Weights of a small class-conditioned image flow-matching model.
Model: 16.9M parameters, 64-pixel images, arch dit, norm rmsnorm, activation gelu, num experts 4, patch size [8, 8], width 320.
Training: muon at rate 0.0047, 12600 steps, batches of 128.
Data: trained on photos of arthropod specimens (BIOSCAN-5M), 195000 training examples, 8.3 epochs.
Rows from block 6 of a small class-conditioned image flow-matching model, named by matrix and row number. Rows with one number belong to one neuron. Each number is 128 + 24 x the weight over its row's rms, rounded and kept within 0 to 255. All counts start at 0. Numbers have three digits each.
After each neuron's rows are labels from the 100 images, of 14976 (inputs lightly noised), where the neuron reaches its highest value: "top examples" is what is common among them. Only what is clearly more common there than usual is listed. The data: photos of arthropod specimens (BIOSCAN-5M).
# fc1: MLP up (model.blocks.6.mlp.fc1.weight, 960x320), inputs 214-319
# fc2: MLP down (model.blocks.6.mlp.fc2.weight, 320x960, transposed), outputs 214-319

fc1.206:140166098145121138131135126138077140085128107138110158100125122161147162129120143143097153115143121103138162151148161127151126116121118112138121134129119112097162141143139098104119112124155157127108138141105155110115105159136120145108134170160129142131110126132087129113116121129077166128118116109137140159146087093118
fc2.206:126112160091132127104153101116123144070134097140138107130170122089165135120126147119119104137144152147130073116126093107124142097138135137112126133149135130101157128109151124105093114108147133085103131134105136130139111093147157115109105104180116137119100127155114148131167106134110113123129132154149107122123179140152
top examples: order Hymenoptera

fc1.581:117125135118160132125130104133158138113166129140164139117182130127149124112125116125131126127147115112241093153099126115093127096133090100135119075128090140149113141142069123144131145135096141105162109134091126127098095159094167124128126117138145139134138129146119104111111102139146147123133138134078136134070104146107
fc2.581:110133137134099128136132108126123126144145127139118141126175086137126132110131163133124125125118120138227064149084114099175137138134160088133115110130071129124124128114202136117137125155112141122077149134128113129178148156100095126124112127114105152132124113116112114132141090124118157118147135130093133129068094145123
top examples: order Coleoptera

fc1.727:157171148108149126135128114108125149098092124150125135119124112117166096104119144145168123124129125143149141180132149139140107104138118117112115122131140152108116069133172175146155144137120163134150101168115164124123107136135191125114090133125145114086113103135110095119107153139118118149074135123093143114153099093122
fc2.727:139122132145143140119162112129130142137108141138177168135116112117109106124123133148094133126142144155136159150157123140129109135138145104099136147128139112161137075115109200133123130166134160115088151150131178142124144125132116141123140076139111135144121169144122141128151126129147144131072140127114150143141098103115
top examples: order Hymenoptera

fc1.341:146158129139145134121181145143143127097165128170141127116123138120153143165133158157121146094153115145092086145136110162126101116102139095145107111127153146103116101176150082113152122136132158135149136131107141129188113154139184119115076133122108142147121158154120122120113170143100136119116130111116133150144134132089
fc2.341:108143121136113126132092134130133128146143128163127126114146097141116127154131115160135142180112139133121066151146096150136122120088125097151139146143165119147150111182097081136101128122149129137098125132153110126080129124148115142129171128104148152130135106102104145120133164126136144099135133124120121116164123131110
top examples: order Coleoptera

fc1.92:120120063124106145090112136130146125111167124135138131121104081111157204080134115144127126139141111143066088145120150144082102115162151088094109154133107145109113113120115143133150097158084174126140149127081156129130126126099159137131174123113127179122139144161091137099121167157148153109090154110118128126110070131091
fc2.92:102117049112134122112149128119137125139107123135148164129104157114121063084123150147127131110104105116074047147134142116169132114182123099099132144140095098148165122131155140129126130155111166112105143115154119116146122098121126138123068146118118171145130132125147134141156146108071119112108147129134131126087044144116
top examples: order Hymenoptera

fc1.277:088175100136151137109120126116161130133114132139159095114065116131155112122127126167107124126116098151127148149104151146127116113118164137125132104129143163116110093151111133104117142116120139118113144152161139123154084141128111105132102114144129110139105111140091130093123127103072120142091181130126131127138108157117
fc2.277:071160095132123132126143106120130125113095133134139103113083116128127137118125144191154123128138108176126124151119139135108145139108092132139134118129159130152154087128153137133137122121152146141125117114084131132132152112137170118128148120087135110124147161125138149131126119151183109143105172125115125138151108168139
top examples: order Coleoptera

fc1.612:149158107123157142140117152134143135105125123106129139115073127139148136149123130104097130108097104096172122122153092116104093126125109122115152132118111150095108157138132133159096129129151102120066121118125121127111101147117096132122125080158120146095102157159148148118123131131140115161148091068090133169114112101140
fc2.612:121135122136126114121144106103131120119143110100128124124121101133100124118144155130130128172111104155152089123186090102069098142101162158132125117137105154104110154107131111143131173117160097120119144122142133141172091133116111157109067136091112095126178072127108117128123161174116097143114132076165133145110115096105
top examples: order Coleoptera

fc1.360:192093166103126141123143156133129134106175128123144147120192101116156139145126151083134127141157141086129131148136121132121108117154108128113104123127096124145157158128177123141163122122107124131125110115077144133127149130110183140111141136112129148122152158135136114140123141156175146116134092129126125128115149091108
fc2.360:177095171117125126127119146144131129139155127121125149138181129132129120141135115067101132122111152076131127151137116113151113110151158125120115139134088126106098163129102115120120135130112112115123132132171127120123104140114092135124113138159123140133110098130109115117127137109080156111147081126146131115103145083117
top examples: order Hymenoptera

fc1.173:072122135160114160144131114116157172128125136118105146115116163136148154136119113178102111115127138121093147113137142129099096124107141151147139127148111093145137145132143143107114107155075140110148155118134145104182106115110183146101134139138097111119110166126141118164144165139107159112132117097111142110092146165121
fc2.173:183120102143115145125087107085129161136137157154142144129115153137125092156186102105120150135121075139109165125098159137127093130133130145154139097141151144172141127140119137133141111140165151140144186192102160129146126142135176129115160146116151133105161139115125107141117118110107096122110106157113104099111124152113
top examples: order Hemiptera

fc1.138:117128137107121117115175127147092112124116144154145129117117174125160096118111126129125164171110128109092112177112134116096113107159116116122153101140178124108117108119132130139164144109141154173155110137153147121166133150107133109125188098083123129163138133114129122089135098107121150137099133109131148109164126089143
fc2.138:098116129153104146136154106134180125099120134108129118136167115129144081115133123143109110135121117157127144145136136132086148119117106128130147085125103183087092109105127124127120122107130128131107129121141144139135122138131159116142116225125107072093121135142115120114049122149114111090099164128175119152109121126073
top examples: order Hymenoptera

fc1.272:127151166141161106152153144126102089121119089118162121106135133139176121118143137162120108102150132132116155175110131122116100103119109124101120133157135129118104147087131135141126179138146130108128144143147105094158090128107152108116120139125117162166115133142106139103053104128132140162110130118124137150115161140131
fc2.272:140135156164107098131119131117073091146131164126115137107103095146140154117148131125141119143102146118135142128121130161125116150124117144127100144141127142148149153099139160096132142139141123127121111128110105078090140157096103082115108146123179187123183124156108089141140136160113143089117148103100077153122144127130
top examples: order Diptera

fc1.76:128122139102142086097120115126125155100111122128087159134149113113166137115107109168159133109107115090140088127132146134165089115068111113131169137132104056092110115166138101121138136132153137128151126048182137135142152110081096098104104127139125115097124155127146138115108112167138150138136098151129120126140120115132
fc2.76:135127105121126103166097115111111082091131164103118109119093086105175160132124104074139108104130151159127122127132138149158150089177131125123158115093145100098119122145134142118137160131106136115156116026156131121148134125151129135117119093115121084105127137119130112131128139147118130150127140084147125113126139137089
top examples: order Hemiptera

fc1.172:144139134128129172114132120121101174175116126164155119140109096102153132128122103122135113111145085150137112132105118114089119169129118129092122209135080053118104127152108111151092147123136136143121123168154140140095117128087162133114128159153140112170094092131183111098140129078141098071124092107179115135151150117093
fc2.172:147145141093128143137111080142129096158123122103103152124154110124128136136127093110141152106129108133117139121145164147110121157147101095151114078143193109116106089105076122119103130109110135126163095068131133108134111127086155125137130115143173084105072105178137068144104126107133144159108188156094129110133119110182
top examples: order Hemiptera

fc1.73:133113140095154121121145125148138156160117161156126146136142109190124105125110140134117200086115104131100149108127136133125129135121141125147112082111154086103165124104145140154134156092117137140165155102144157095179137117139148125119143129095101103108134144131143159113168110109129150091108141129129143060117103174127
fc2.73:136109095136133079123103104161113071094111159134157136131138142122177102167148144103153213109141129128142116132146159121129121101141140114155157100122123122148123167184111083137160120135169143124142198094152109099118120144110130155148124112095139130085090141123129134108111128151126116123130145118149083063138123096078
top examples: order Hemiptera

fc1.178:112081149141123149138131100154107136085127129117136148117138138119168121144105136116098143181115119155135138145153132135142116137121132147139138091141125135141095130127085136114120134098140128139151159115093124105108086087126153164140126115108111119102136120129172079100119126143101138141137118106163146135087108104099
fc2.178:161182093126149174140108110114132107095135141119093108164098135122085108131122177139154165146119135129119138142103121116145151115116105114104146154125149132178100151125105150137162129160167141132156145113113170134138097085073136146154141093087134182142099108115161112071118127165114156126080126138089116117144122146153
top examples: order Hymenoptera

fc1.610:149158149096134146157116146103143143145137145141138130144154095115099102143126126116149127164129068149085100178104153114096140117118133133094120135122125135145122111131147138112101144139151179153118119131141108124134094109106185144081124129141165084119102125159127067080086146132149126090118130135124124115115184117097
fc2.610:111135136154085111115163142143101130063107131151131125114093149119132107135144171167121134136134098142083155169131113137138114160129109137112142162133134129113105099112160146098121142168154131136110128190128097138143138141119136143125171124127155199114101121119141099100125167117085163088138134125112150146116170129120
top examples: order Hemiptera

fc1.648:125115115136136092158109133118145146126134137138126159183100141142108140104134137145128122132130127131120115079095102129117150145109139125140113102110154117106123131083083177151057149127167144141106123095186162103180104132114084126127153118145114176120155113131120097122135120101117185136118113129130137172106142120133
fc2.648:144130119136140109151084091149119142131142155123117166168129127116098139137130122146121127112142129107155117140089110150137153124118128118079115145149163147146153148180111108138070182135148122147103124096153115158135137153135141130118103116081162115123135153148164137132129130127122077103116138137164113187160116094108
top examples: order Lepidoptera

fc1.184:141122126160111128168151123140086132105146139176123156127149096123096153161121156129115144155113093114129155141108160115112099103178147095138130143127090137093123157111094143102113116163132143115106134158119115144166130155141103132119147161124109112160121139144139115110134092142121149113151116094129132107142088120157
fc2.184:118136117106123117186098136132133121112133149123113139127163081142122114107143086096180136099116156130139137149095134149145123093128114114100141144129087160096128130116184148115147123162144169117106119116135150083082181068164140120111116119196115139136136137145151141118145143100104095135148123121119123083141085115168
top examples: order Coleoptera

fc1.568:169151155149133137143078125129130120154131121102080126139082151102142111121128111175155126143151141129107087114116159134128093099080156116125126136131078133144173129157090192131135105125104143131106137106129103124139152135130117101144110108093119131073095147128156131120088174147096126160140124212114117168170145136163
fc2.568:166140150089137136143130092124119133086120132100103148126034078140131097148124169140071109116124114124102127140140125120104161113109116121092133133127107110127102121157193157122101116101142152160153161141140107144121108127131124162109119118189117128151158126147138126114121139116117112133142131170138108105165154156132
top examples: order Hymenoptera

fc1.704:150153103134157135122122134120141143101134105136102132119140084106111126149131167100071132104134111150126119137088152103155119131120095112093118108139148125145095122125148099118143138138135108126114091118158111125112027135111144158120135133120157146108151169126127117148106102132189166135106092149143130102113153103098
fc2.704:160144085120100124123148137123148134142101118140139146135106144127117131139131135119191128187095100135180093154121146105103131133135172096120132119135200120115155152101097131118125113097112085121114144107128130124152190149108125126121132152143151137133127104128121120126122138128123142133104065158121131130121165113125
top examples: order Hymenoptera

fc1.434:134119109134138084127168170121102123140106120112138128130125087079145089097129143144109150120114174146160123135098093154128152148115122161104076125173130095114115207136135159118123108121127178142106137151106149115107155053153127144129137116138121142110111096177152123110129118101137153126074087156122119082134123142097
fc2.434:138095118134127148117093127128111140130163141146140177117114124159108109132116120150081133134138124102080111121097119143137101138138122173147111191129097110120171135144102127109073105119066086124124168151150113125129130186152184091126076135098120140114131097130122142130141094139124125116188172149129127116158161150155
top examples: order Hymenoptera

fc1.43:143119145144135121182157144172126102130121130123135128121095136205171122131150117092125127121164108125120144195084167128120127130129119127134126147108129078118147149109152129186138147106150101121127125139130113097135167134126156145151122133126107143146115125176101156089123115120146113132127143138090129147152117123150
fc2.43:135133123082129114140134103063108107125122149146108148151149126073097110134095126179120136116136142124131114068114094117126116135132122131109143119147110092114152110142157120149119116147132135125090096134112170145111137116123146099106111130109109107125114107124099104140133128092102162151149129108150152167118137153149
top examples: order Diptera

fc1.738:155158130147117118119121112141191106139174118172117118106092120117152147125126187119110145171123068115146108140111085096099119095134116134137127136140085140124120143134119146112177114103116172090135090141130123136109127126132155109138126080135117115137118133113057150126122073184131100164111119120132141118209083115116
fc2.738:126159123119130144135148106124111109093116129174141124108105134137076113133135110136144144060138068145118100167111079084148124128123122115134122130124094124158158133100153136140100147094143172122133155099083116119166122118124088085117131109145121121129152125150143131127122057044150102138121117137120111119247103113142
top examples: order Coleoptera

fc1.194:133147136093160134126128109113119158139126139122149112143170094122133100112114143160159144151166076125121107138122163130139115139138148110103125082121133118133134111150127121105123145131100129137132133170157136118118128128119173108126110125116143090164125153113162099123107117124105128153090111122088135157104094115119
fc2.194:092126110145139128147133108132121150098163126122135126129125131133122127139141123148100106092154073130140091138122141136106203116168095132148108179131130138097107152106165152169125144163110134134077127157133103153160101143159109111095118113131107141103137118098170143144123076141125111127155111111111113136142091114126
top examples: order Hemiptera

fc1.664:115130147165158110124112172115129107131132121158089158159186115115146138091143132127151099142119132142133110104147126120104108110104133128116126119140144119142164159192138107133116106134138061116108130114177157113160142129117151112130161155173096135148125153069121132116093149142093104113114128161075129135127114111174
fc2.664:119103173135112141104087139151110124138111154178148133133175107109100083109130151113093107111165124147138129146129097122169125124098134150092136104121172123149098148135154090135159097122168064136147120110110127132148164155118110129124106153077175121107119138110155111115104084113140115138120119119109095130159140132128
top examples: order Hymenoptera

fc1.25:114141120143133141079125123141111163117137187153151124102113126190162173139174136135130049136152080153120150161121129154125069121145111124073161114097127168138137106133165124148064127145096140138139106125118154119138115110144120168093127141140121154146126118136138134107126086124186141140154126157152151126129162139100
fc2.25:149130153105120148081134138117097162107128176148142147112100120057143116116067144116137116141121130133111110130188141112147112125129142123163141143187162120108144126128084115161095137085155118124110123123130119108100125099091131060172133129104111125153151135138133109115077123128106106064148150109131151139137152126131
top examples: order Hymenoptera

fc1.126:104130118083142131116096167161144146149136126116137147031109145149136149143160138128144146123147141124098106143134104159110084145143156101149122079162122141116141147104139164099131130094101107149167111135098128094167123155088135084116163150134145130143152120154162145135087128145106130109108141142178146135109106136139
fc2.126:148086126132128107159156105085109143146105127107124140143120135163180135141190133135154103113139091089166116153108121121118150109153137150125200172136113117183143138127161118138151171136139120111176149143082108138106134153173175140089168110123131135103134163179113184105137115120113143132181112141066134138117154155150
top examples: order Diptera

fc1.13:143063144136117151150119096090123103110141100141109166120159167160142145086123128127112130094147151147145139139109115133158104139136113123114148087161155141119074133139121134136114111125100128122127109147115122133178135177174185137136115128139121123154085126085120130173154162132139109146168126103093135127092133147127
fc2.13:172138115088076127120147162098077144146091126144157124189095119081112147101128123143121144134157122121161114123159094139122155136154125145146145120105124121118131130155119128111096133123118149155126177159137101107093136114133145137135125128127126178093166137111162182105154184103138135160175124117093140142137126149144
top examples: order Coleoptera

fc1.60:150124127111132120118133149114142124111166132173124110116123083105181160125135145139126107140129143128151148146131156157109100125154126134108124126130122161107149125181210209118134135113103169117154125126090086129127100117140209135121128125103143116129098170155112138092117165100134145124108110098121142128118170142116
fc2.60:127124128105124161123128121136135131155123126157138122119152153104114085106128127151130129127139160124139148148152148138147117106143167106081136141132138139168123111173052227123134133117131139111089142137127080128164144083145117153126128125141109125130156086124118137146106146159101159114121098110101123110110177106164
top examples: order Coleoptera

fc1.369:135114105090136140099102177092109182136134107089126134107125127118146077067132137142124126110104150130116134160141116118128140126112138122105113107170127088158118120168125120145154113139122133145157107134091124113113092087167151151128152091126143101106124130110144192148117129123079103122142089099154120125134116151066
fc2.369:136155144171150142097114062163126182138148142116133129145148129146142112159121143156103119163109111126111114135115140149116124146113141174145136148048133109162104107066132145131153103148169118174145124127088129150116117175120126123125154154107153147093131136128129081136135082115067140123130170172097137149138158121179
top examples: order Coleoptera

fc1.8:127080137122085094113114141175125114134106098113147131070138110127151131165166118101142200111141123119130128109116115104138140144131128109143150139170158132092095137127114148145107139143134119104105094137145147110137117074101125128097122128145136140146118137150119171117125110105156136129135102131066124096128150122124
fc2.8:124123157114102137125120099083114155140118132126134130084117150118101138109086116116133169117136151137113136129132135154097107151128151155151154111073119133079150130085106102163095117144109115173096112139136109149133146167155113087175124126136144132161111112190146125057122132099099118136156139101119122116113125169099
top examples: order Coleoptera

fc1.495:068120170160161135145121165121119117145152108102106120113149105126105126095142124115125157118177092158129123101142131127140156150109104124098080117132150082127138163149076107136103123168158140170136111152125172105088106060130145109106155142116133139137144146133140118099131178090097106130066130173119125114130133086121
fc2.495:125150132130143112110184157120096141162145115130155082098110123121112087092138153106124120193114112126131112136196108094098125113118186149133138123141186133131122152132183101133132145184136144138137141175184120131152152090138124138145093094163084135123125141100153131124145193172156151139145144151093142134104134132130
top examples: order Hymenoptera

fc1.556:125118123138163145089167096117132097130121101109091150046137091097191098147120116137109106121136139147116136122138116117142144111144122100128156130147142105116110127091109124120113154129154137118140133135163107166118131133137182144129126179130122135111157136120125104150093123150108111131137152138144114152114103134135
fc2.556:135090144144125176114160147111103089136130130128127119067125101140129116114166153134097141132114141076142097146093140119139117118161123146133107156100130099147096154143135161134132187113147133121156135131140134098128131152116168102103122104129126135096132151159131127144164115131149160122091127116100136119134142141105
top examples: order Hymenoptera

fc1.750:157125099096092139107130119160097115121097135116172126137180132160172091123115109156130144099152063101170117177140124147121137079101137184116133144135131118126070134175116132107123135113154160114149123142091105127117113135109119131125135134154133144134126116109140102107126134139165135131067168167181140145107124167115
fc2.750:147147131141099116131074138133110141103158108158101129132135101077120121107129112129134109121110154183077161129134137147094149083133153087102138088127106162126092074114107080170117135152122140107135124130157179150101137137131073118147128116137115098104110096113140146122129127123111135148119146105102127109129143156139
top examples: order Hymenoptera

fc1.286:130132145109125165138122123146123137151122138140159130092149111105111158113060116110134142155096159134137154133154072115115134123101116140164144117192157145112114133106108157112149128120124125099174143183146154161095132110111144174128154147158119117120146127199101138146096123130114097096141184125120134076097171102090
fc2.286:114075177162128140124146174119121111130096137091163099110119117168138152106119122126119142145069136102136099138142151106138164123103140124115095130112154176142106113098141166156162132125111160087148142070136156093134126142114089087128126099163131109147151101137075123113162108190188146165135133103122170125090147169111
top examples: order Hymenoptera

fc1.615:118090127149132131111147103144094139146100091132141147130134144102147084089157132109125203137150153123139092190113135124128155098131128115144108126086148111114137158127108134143179152119166145158117152124158134082113162157106117167125158138121076145132134136145140145120097139115108155152138140124103103106116121125104
fc2.615:117108144122149133114149145129112153145113054114138127129134127180130125124074122145104192108129119135124132100115131125142099121126146114124156126200137101111113108135131140145158143150100140191081162119150115162124150104145119103120148112118124079154153108128131115118115146117101111145136117127175181132109117160139
top examples: order Hymenoptera

fc1.38:164133152159153113147136146124128115105092127140117133160133154187152091110166137104125111142136144102133114151105150122109118123118114098102104168156110104117141127144132127181138187119154096109128119145160115084137130142115124144169142119120116118147130128155109182062133120119132115129133133137125115168114136141144
fc2.38:115145111093149122143164103143152132155164141110103129146146128094163146115139130160113100103151150110113136110150094150128134145131117153104110121132128095126081100116159151157121135142139141137102105134126147173109124147137109111129101124124153150140125125114133105121123115115145183126110114116158147195155115114143
top examples: order Diptera

fc1.105:112120140140114121136160138097113146160109155110126127082106150098168117107165132099130158143178115140111129239136117133125130133145127123111136116118130152136128127117125119196097150116119111165146141135125131176120168139156136154181118112107114105130133136127163131158120146122133119177118133140133112144117108152138
fc2.105:123151147145103108135123142189108148134141147116145114089118163117119165125127116098142168127137156145108110112111134081148118113104114124171122120149119105139102179123138090152153167124172139130095125137122078038103100122151115108081129139120125107129101136117128119156134121117125126060116143098176194129132126125123
top examples: order Coleoptera

fc1.453:134155118111148112127129139086120170157104128141132094133192131087123069103131096149129155155158116122122113126075139144117104136090131149109117132120128089143129079137163137129114139134118131169096129158151171110129131126128115113121106143127147089114076123115173080129086132137096146133083124150085120156133092111147
fc2.453:115147141147112119117113156171111159061148135157129107130165151163126154152146178123166113085157137127192107151109121130122112155115124120171095141136111094114132158104125122116131136116122132123095169131193133134067093130162134145123121125089133166106122165128160144128132172163127157150184141117139111151128114148108
top examples: order Hemiptera

fc1.2:131123113147123164205133113178030157126156121125116110108122126126172124157144133124130055125109124132119150190146144138153156145140123134170125143132120132093167134119118105121147102145188123166106132141134106127152131143128167137133140145122121143142109085098135168091130099155111145093164104168091109148136111123174
fc2.2:126116118092120145176132158087075130112110132145114120114135143193150128085105159124082137129133136116123099094108073123122129135111102121128117151120144142114155117143132136113163112129092104155116129163150138118154129143133172125108132077156116102148146126110103107107152177151108116141149140095109197109127158141112
top examples: order Coleoptera

fc1.762:146135112128147120106136110116129167124159100133148106130157109077091094107141137120129155120144105164111104142085123139112107128101099124088104104120107092123108093165148101101120159155105143166105158167153177105111107133110161097098174142107164103104110159102166083142091136120122136129051098110122116132099090143119
fc2.762:099150148148121113080130153123098158148148138126128106144112152155114155145143150140136122116144122114170097144102079118144140145136137138130134188125088055094162176091133129101160136117093094159096117112176131145111118134169128140109094118141118145113117153094125165127146158121142131119180083140143070141100123144135
top examples: order Hemiptera

fc1.522:123139131141124103128101167109166120120139155155131121091146149118087128107133111120141134128154120106122116143090108119132131153140111143133147152137118154128127124147120144146092125152144119148126106115130170127141112130130125098110082145133134120120103138110180153095074137149137180108091084178121130143116114086166
fc2.522:136153125136122096110129203152123096156110084104121136071112130128150156106156111116123152120093153134124103145154135149112148129118115116088155159105130119080148138156125154127130164103109118091139111123143112140156127130152137164112118143122089099166152157164115165146141143127135099146136094144135121130146112117114
top examples: order Lepidoptera

fc1.366:130115109152102124169141105116159146130146117135100121120151151139112084122119125108120128132104123110107126178149121152130161108105129118115078132103143147158135140133119097106138149125146109155129153131155083160155143131153114166154155110135142096150147117120114155115134129099150137130130115136153117090117128120135
fc2.366:128098165115141117166100083143134123103113084149109116142097098157089128139086131104136142170179137111161125110152144142121124121165157136159086148137121096137119151111143105107064129134126149173141100115157121069115121122112085129092151136143135138169130139126151117127100104141122099100159118118115232089096156136097
top examples: order Hymenoptera