Weights of a small class-conditioned image flow-matching model: 64-pixel images, layers 14.
Rows from block 4 of a small class-conditioned image flow-matching model, named by matrix and row number. Rows with one number belong to one neuron. Each number is 128 + 32 x the weight over its row's rms, rounded and kept within 0 to 255. All counts start at 0. Numbers have three digits each.
After each neuron's rows are labels from the 100 images, of 14976 (inputs lightly noised), where the neuron reaches its highest value: "responds to" is what is common among them. Only what is clearly more common there than usual is listed. The data: photos of arthropod specimens (BIOSCAN-5M). In brackets: how many of the 100.
# fc1: MLP up (model.blocks.4.mlp.fc1.weight, 960x320), inputs 92-137
# fc2: MLP down (model.blocks.4.mlp.fc2.weight, 320x960, transposed), outputs 92-137

fc1.315:119168132182164161106099085168131155184116139081126108157085163126163128118116077071165137138099185138123092127096104108153106130200084159
fc2.315:090052090129105133138149146150149111119095177110114124100077179119119129145162185161123176080098137120123084156075103140092122146167082118
responds to: order Coleoptera (49)

fc1.725:182154154101128108099111114114088115162187163082127075176109138142116094094183183157102166149108166148178070087142133132116135089191092143
fc2.725:110134077116152112192130160066132129149149141134149153138124093130050185111125113134155133187148150099120129124119143089111129115156093132
responds to: order Coleoptera (39)

fc1.307:209154171147167126142134160101198121149186113086114152125119128158152141106185122134135160122152143143123133038099091146108147149155140123
fc2.307:162117102118113128120136113150161107119152101134131128148125127134101129139163100166134143109152113146088105203091108149124125155132141123
responds to: order Diptera (63)

fc1.622:099095134185090028140110195143122151153075076043105122118116141143097126113120131098117168129099158128056155123170117157130141121122127108
fc2.622:128122093148159094088158089093089105159077084170153138149156137134167100152125109139087111126060181134085189123199122134125119120142130144
responds to: order Diptera (61)

fc1.35:167128129131141137219146117123129167115153153093066152146115139099156168128119112084166142090165160094115075117142187156113129204094181134
fc2.35:099179067138092125109069119083108100133083132082176122135150106114124171121113095131124063149116101025123090150103165138135128146127137147
responds to: order Hymenoptera (44)

fc1.667:148130143154116136169127116154123115126081124151081078124132141112166131129128125151114159159119124116124123174145123135145106083069140134
fc2.667:112108150103154118111083134102106129127100127163050061137069103205191109123132141140138148126162131005136124157158142098142070125086132112
responds to: order Hemiptera (50)

fc1.597:116118121120100126082197107150112064138134105128099143114126132151172109120114183109096097122112109193140176123142090116122120091085110173
fc2.597:153114151146142105150102133139152157123153112104055058134151129164052174187143132102150089107111164166124074126121211153134055046047152088
responds to: order Coleoptera (37)

fc1.475:081162133155115155157105090042149147128088120158137114118041105120164126083131137204108130020119217181124106153124103144127180081124054123
fc2.475:114133148153085116086091104138183148134078104145127105101126139146088089103158118132120138114131137235121078124135126117147225095135114102
responds to: order Hymenoptera (50)

fc1.761:147099130199069134162016173102137106117129121134069116175136130161134124115146146106090176129062155130166104128157110126140147121169122054
fc2.761:110151083182123136083090067164113101151098135151150111050115141130126111143159107109128145121071136129163137115133136135096120145139114190
responds to: order Coleoptera (38)

fc1.676:136106075112150185103126097131145104157092122119130125115070125138032171153095142117124132110154142152112011118106163123152147116140053127
fc2.676:137119058161108074172156083112121112135090079107090107112119129155124173197156135127103115146063149133172071152134129129149105132148131135
responds to: order Hymenoptera (49)

fc1.453:070153061138097082096159162091129151099113111157153089097125110213170112145101147158155126178137162247149136152097105121102159098140074118
fc2.453:140141127154137114141077128122131167116139142170094171126199096078107130104139163130111112080114145238106106144120054106111255078160065129
responds to: order Coleoptera (36)

fc1.495:183093111152146097038142112120175153102172099081167078152190129070142136154169110127124146214194119139143150136104145089107170063080099112
fc2.495:140126128146131139125132149138088155142171118109091137141125122159130113137123152114144142149150132078129140122144157169152085084112146164
responds to: order Coleoptera (39)

fc1.38:063125074167136140111145155148130142155096131111211185146152130154063125136111145170117096141140132138127086168146091103133140163117128117
fc2.38:166121106139086151176120129038109142109143152123094108111154116099152161152154152198171092159111102112119130166161122061164182146174103085
responds to: order Hymenoptera (41)

fc1.719:145058124133106166124136115076213173165098156184126114149110113113133116098115084178201134094194076142144109118149122070174124135123121115
fc2.719:155193125142146174110127120095203155075114155052132140098089123136128129122116162140061145149165079123154125156144142194086105109123124145
responds to: order Hymenoptera (42)

fc1.609:117115104157086103191055133180107138094100176126116130088157133107083188157109164183120124123085182088167046109141145068174118173144143112
fc2.609:155070142096119150103162141090144076136127144155124100134114088164102154164138185126141121039123056141099145122121181085169092085102142080
responds to: order Hymenoptera (42)

fc1.61:171098159076078182124082144141086194094126081134101117135125073169144111178150149181094160127184100127135126119095116071103142134134126174
fc2.61:154111096045168193110115130155095161185160098152150131170093081106137149125125120166152138121156132132136120108059125171168147134133121075
responds to: order Hemiptera (40)

fc1.579:132127136126179165025117101096153113091067118162125123127170147073032146133130116094142114152148132096117135166154076144119164124151097118
fc2.579:106149132132087139203147117130087130105165134138116114163105088161177111160173104158130086143102105059102095127120077099142131132158118184
responds to: order Hymenoptera (48)

fc1.386:101067125147165138119126142158122174112165164101119184147098148032116149085138096104098084119100121147130100130185124183059139138110137138
fc2.386:166154094088144191146102124162110118145159162148145117104121121165127111152107157130147050126090119150107120090231113086141132132108148152
responds to: order Hymenoptera (42)

fc1.462:095144067135112118102123111188148081128163111146091111143170134146113107095147116114147104222144113058135119141134045129138164094102052129
fc2.462:121136143123072113142198164151154190140166125144169156145043201126127150132146154166112109107110139078109089089149065154175159117107118109
responds to: order Hemiptera (52)

fc1.702:161142155061166074121181187120119141087153180141130136226076104138126123115096094131112183115174114109096168157063130111162144108119128211
fc2.702:162117152060071085133161053106109149168070163138127128020120071136132101133084163132150167124193111121079117091051120136057136130150125035
responds to: order Diptera (61)

fc1.55:157145174135092176036122121110078114156118114159079177121124133140099120154110143185155094194123155139124177158150188142109081184116116137
fc2.55:162102162170116145178127100197064108161215195078157082135169143118148115120142158132118120045104161168135173147143139142155102204139112123
responds to: order Coleoptera (41)

fc1.447:080126087076152151165118121130091091141132144138089143184087144151108083164113159116106145137111124119124143129120164080141136125092100127
fc2.447:077137112088105127098184157120153129111138156148157102053177145101130148123128079159174152132107124141169139139099150146118127119101090119
responds to: order Coleoptera (42)

fc1.358:091147107109127102049100127102151124125154114103124135126083125100189102128120100113176125114138139154113112191086134143086255238171090132
fc2.358:138100127158135089164137145134060161143101116087141082128205112177060115106135080137140108118135123146133104100102124155151255238146107126
responds to: order Hymenoptera (46)

fc1.106:149149103115114176126120140160151177182147133153126128185145134158134151104144104132138172136073161126147170092148141072160132137146108110
fc2.106:130114148122106081117161131100098154076110104112132125087118132082156022070111095156064169133115145111121160148135125107163134135133139172
responds to: order Hemiptera (30)

fc1.275:125128131148145097216114149164137117129165106084100134133149147055066128177115104118114121155175091096112136145128142085123066129237125141
fc2.275:116125141120203129143095127122163148118083095156186110126151131088164168142143103176131145206138118103148123096147077110123186123024000098
responds to: order Hymenoptera (53)

fc1.757:179085107102092122125163184079189154123111143130127128124065123102169171134155153173151128054117119113090177111117142088130109163141179157
fc2.757:111136163093117170153107170173085181127130136190145149098177105118114152070091154090134118163099145122177143158152175096131150133130146143
responds to: order Hymenoptera (63)

fc1.236:234087131161140117160112160193071104126121155116108128147203116178120114146103074158148060154142112140118156147142143110117143133137117123
fc2.236:123156135166186094112130103132066135137159136146128121114095067100131095156096178155164079117162109144113144099129142195092133130120126118
responds to: order Hemiptera (29)

fc1.550:144084106112093129108107155155132115119118136096115122123147169094151085125146099176097130080166103138091153110139112105173190111149181157
fc2.550:122146095151134165120183139109064092091068068156126122128157101132113112140104086176097120114111130171146143174065149131104161097153203093
responds to: order Hymenoptera (43)

fc1.645:177132139113129162101096139104095130140137125134151114142081110055099116154110123170134156098101171118093076126113146132143140094167064119
fc2.645:123160156115181126107140070124144095108128115123073081143121122130170141105120140144057136104106124103120071142169124142126090106191088140
responds to: order Hymenoptera (42)

fc1.272:108144124126113154112164119204073155113159157071160140108106092115140143049100138087162126064147082130124127087162131153098132115126162077
fc2.272:118128140141143086103116163063146130116096126080122119129171179149115125052130141219154134161090145136110116143130152153095132150169148082
responds to: order Hymenoptera (61)

fc1.208:063196090075099086093115191104115132113155168106156212119168136125096103135050131171105182110162131081111167145112068140140157103079093122
fc2.208:184151055160090140173117114156088102107079036138068108144106116148144141079140071115079104146095107075161170144147066191132118118099110161
responds to: order Hymenoptera (51)

fc1.465:191130103115127149149192142144151081144076108097104124152114109069158138088122162124154095140128108121120065092127194178134122170123076161
fc2.465:178116107167128144116150162190138080136112108106077122076071161180098179183079086073100101130120132088091135203112168102116145144114102053
responds to: order Coleoptera (58)

fc1.136:087073135168118105090089117150141091101107163092125113127152167085131152148164088198149175138116169140190104097142136049174128115087119083
fc2.136:135186147137149122172178135175140118136082135174095074119198164181062094120154110097117170067093130165166169135135143176072150094072120165
responds to: order Hymenoptera (44)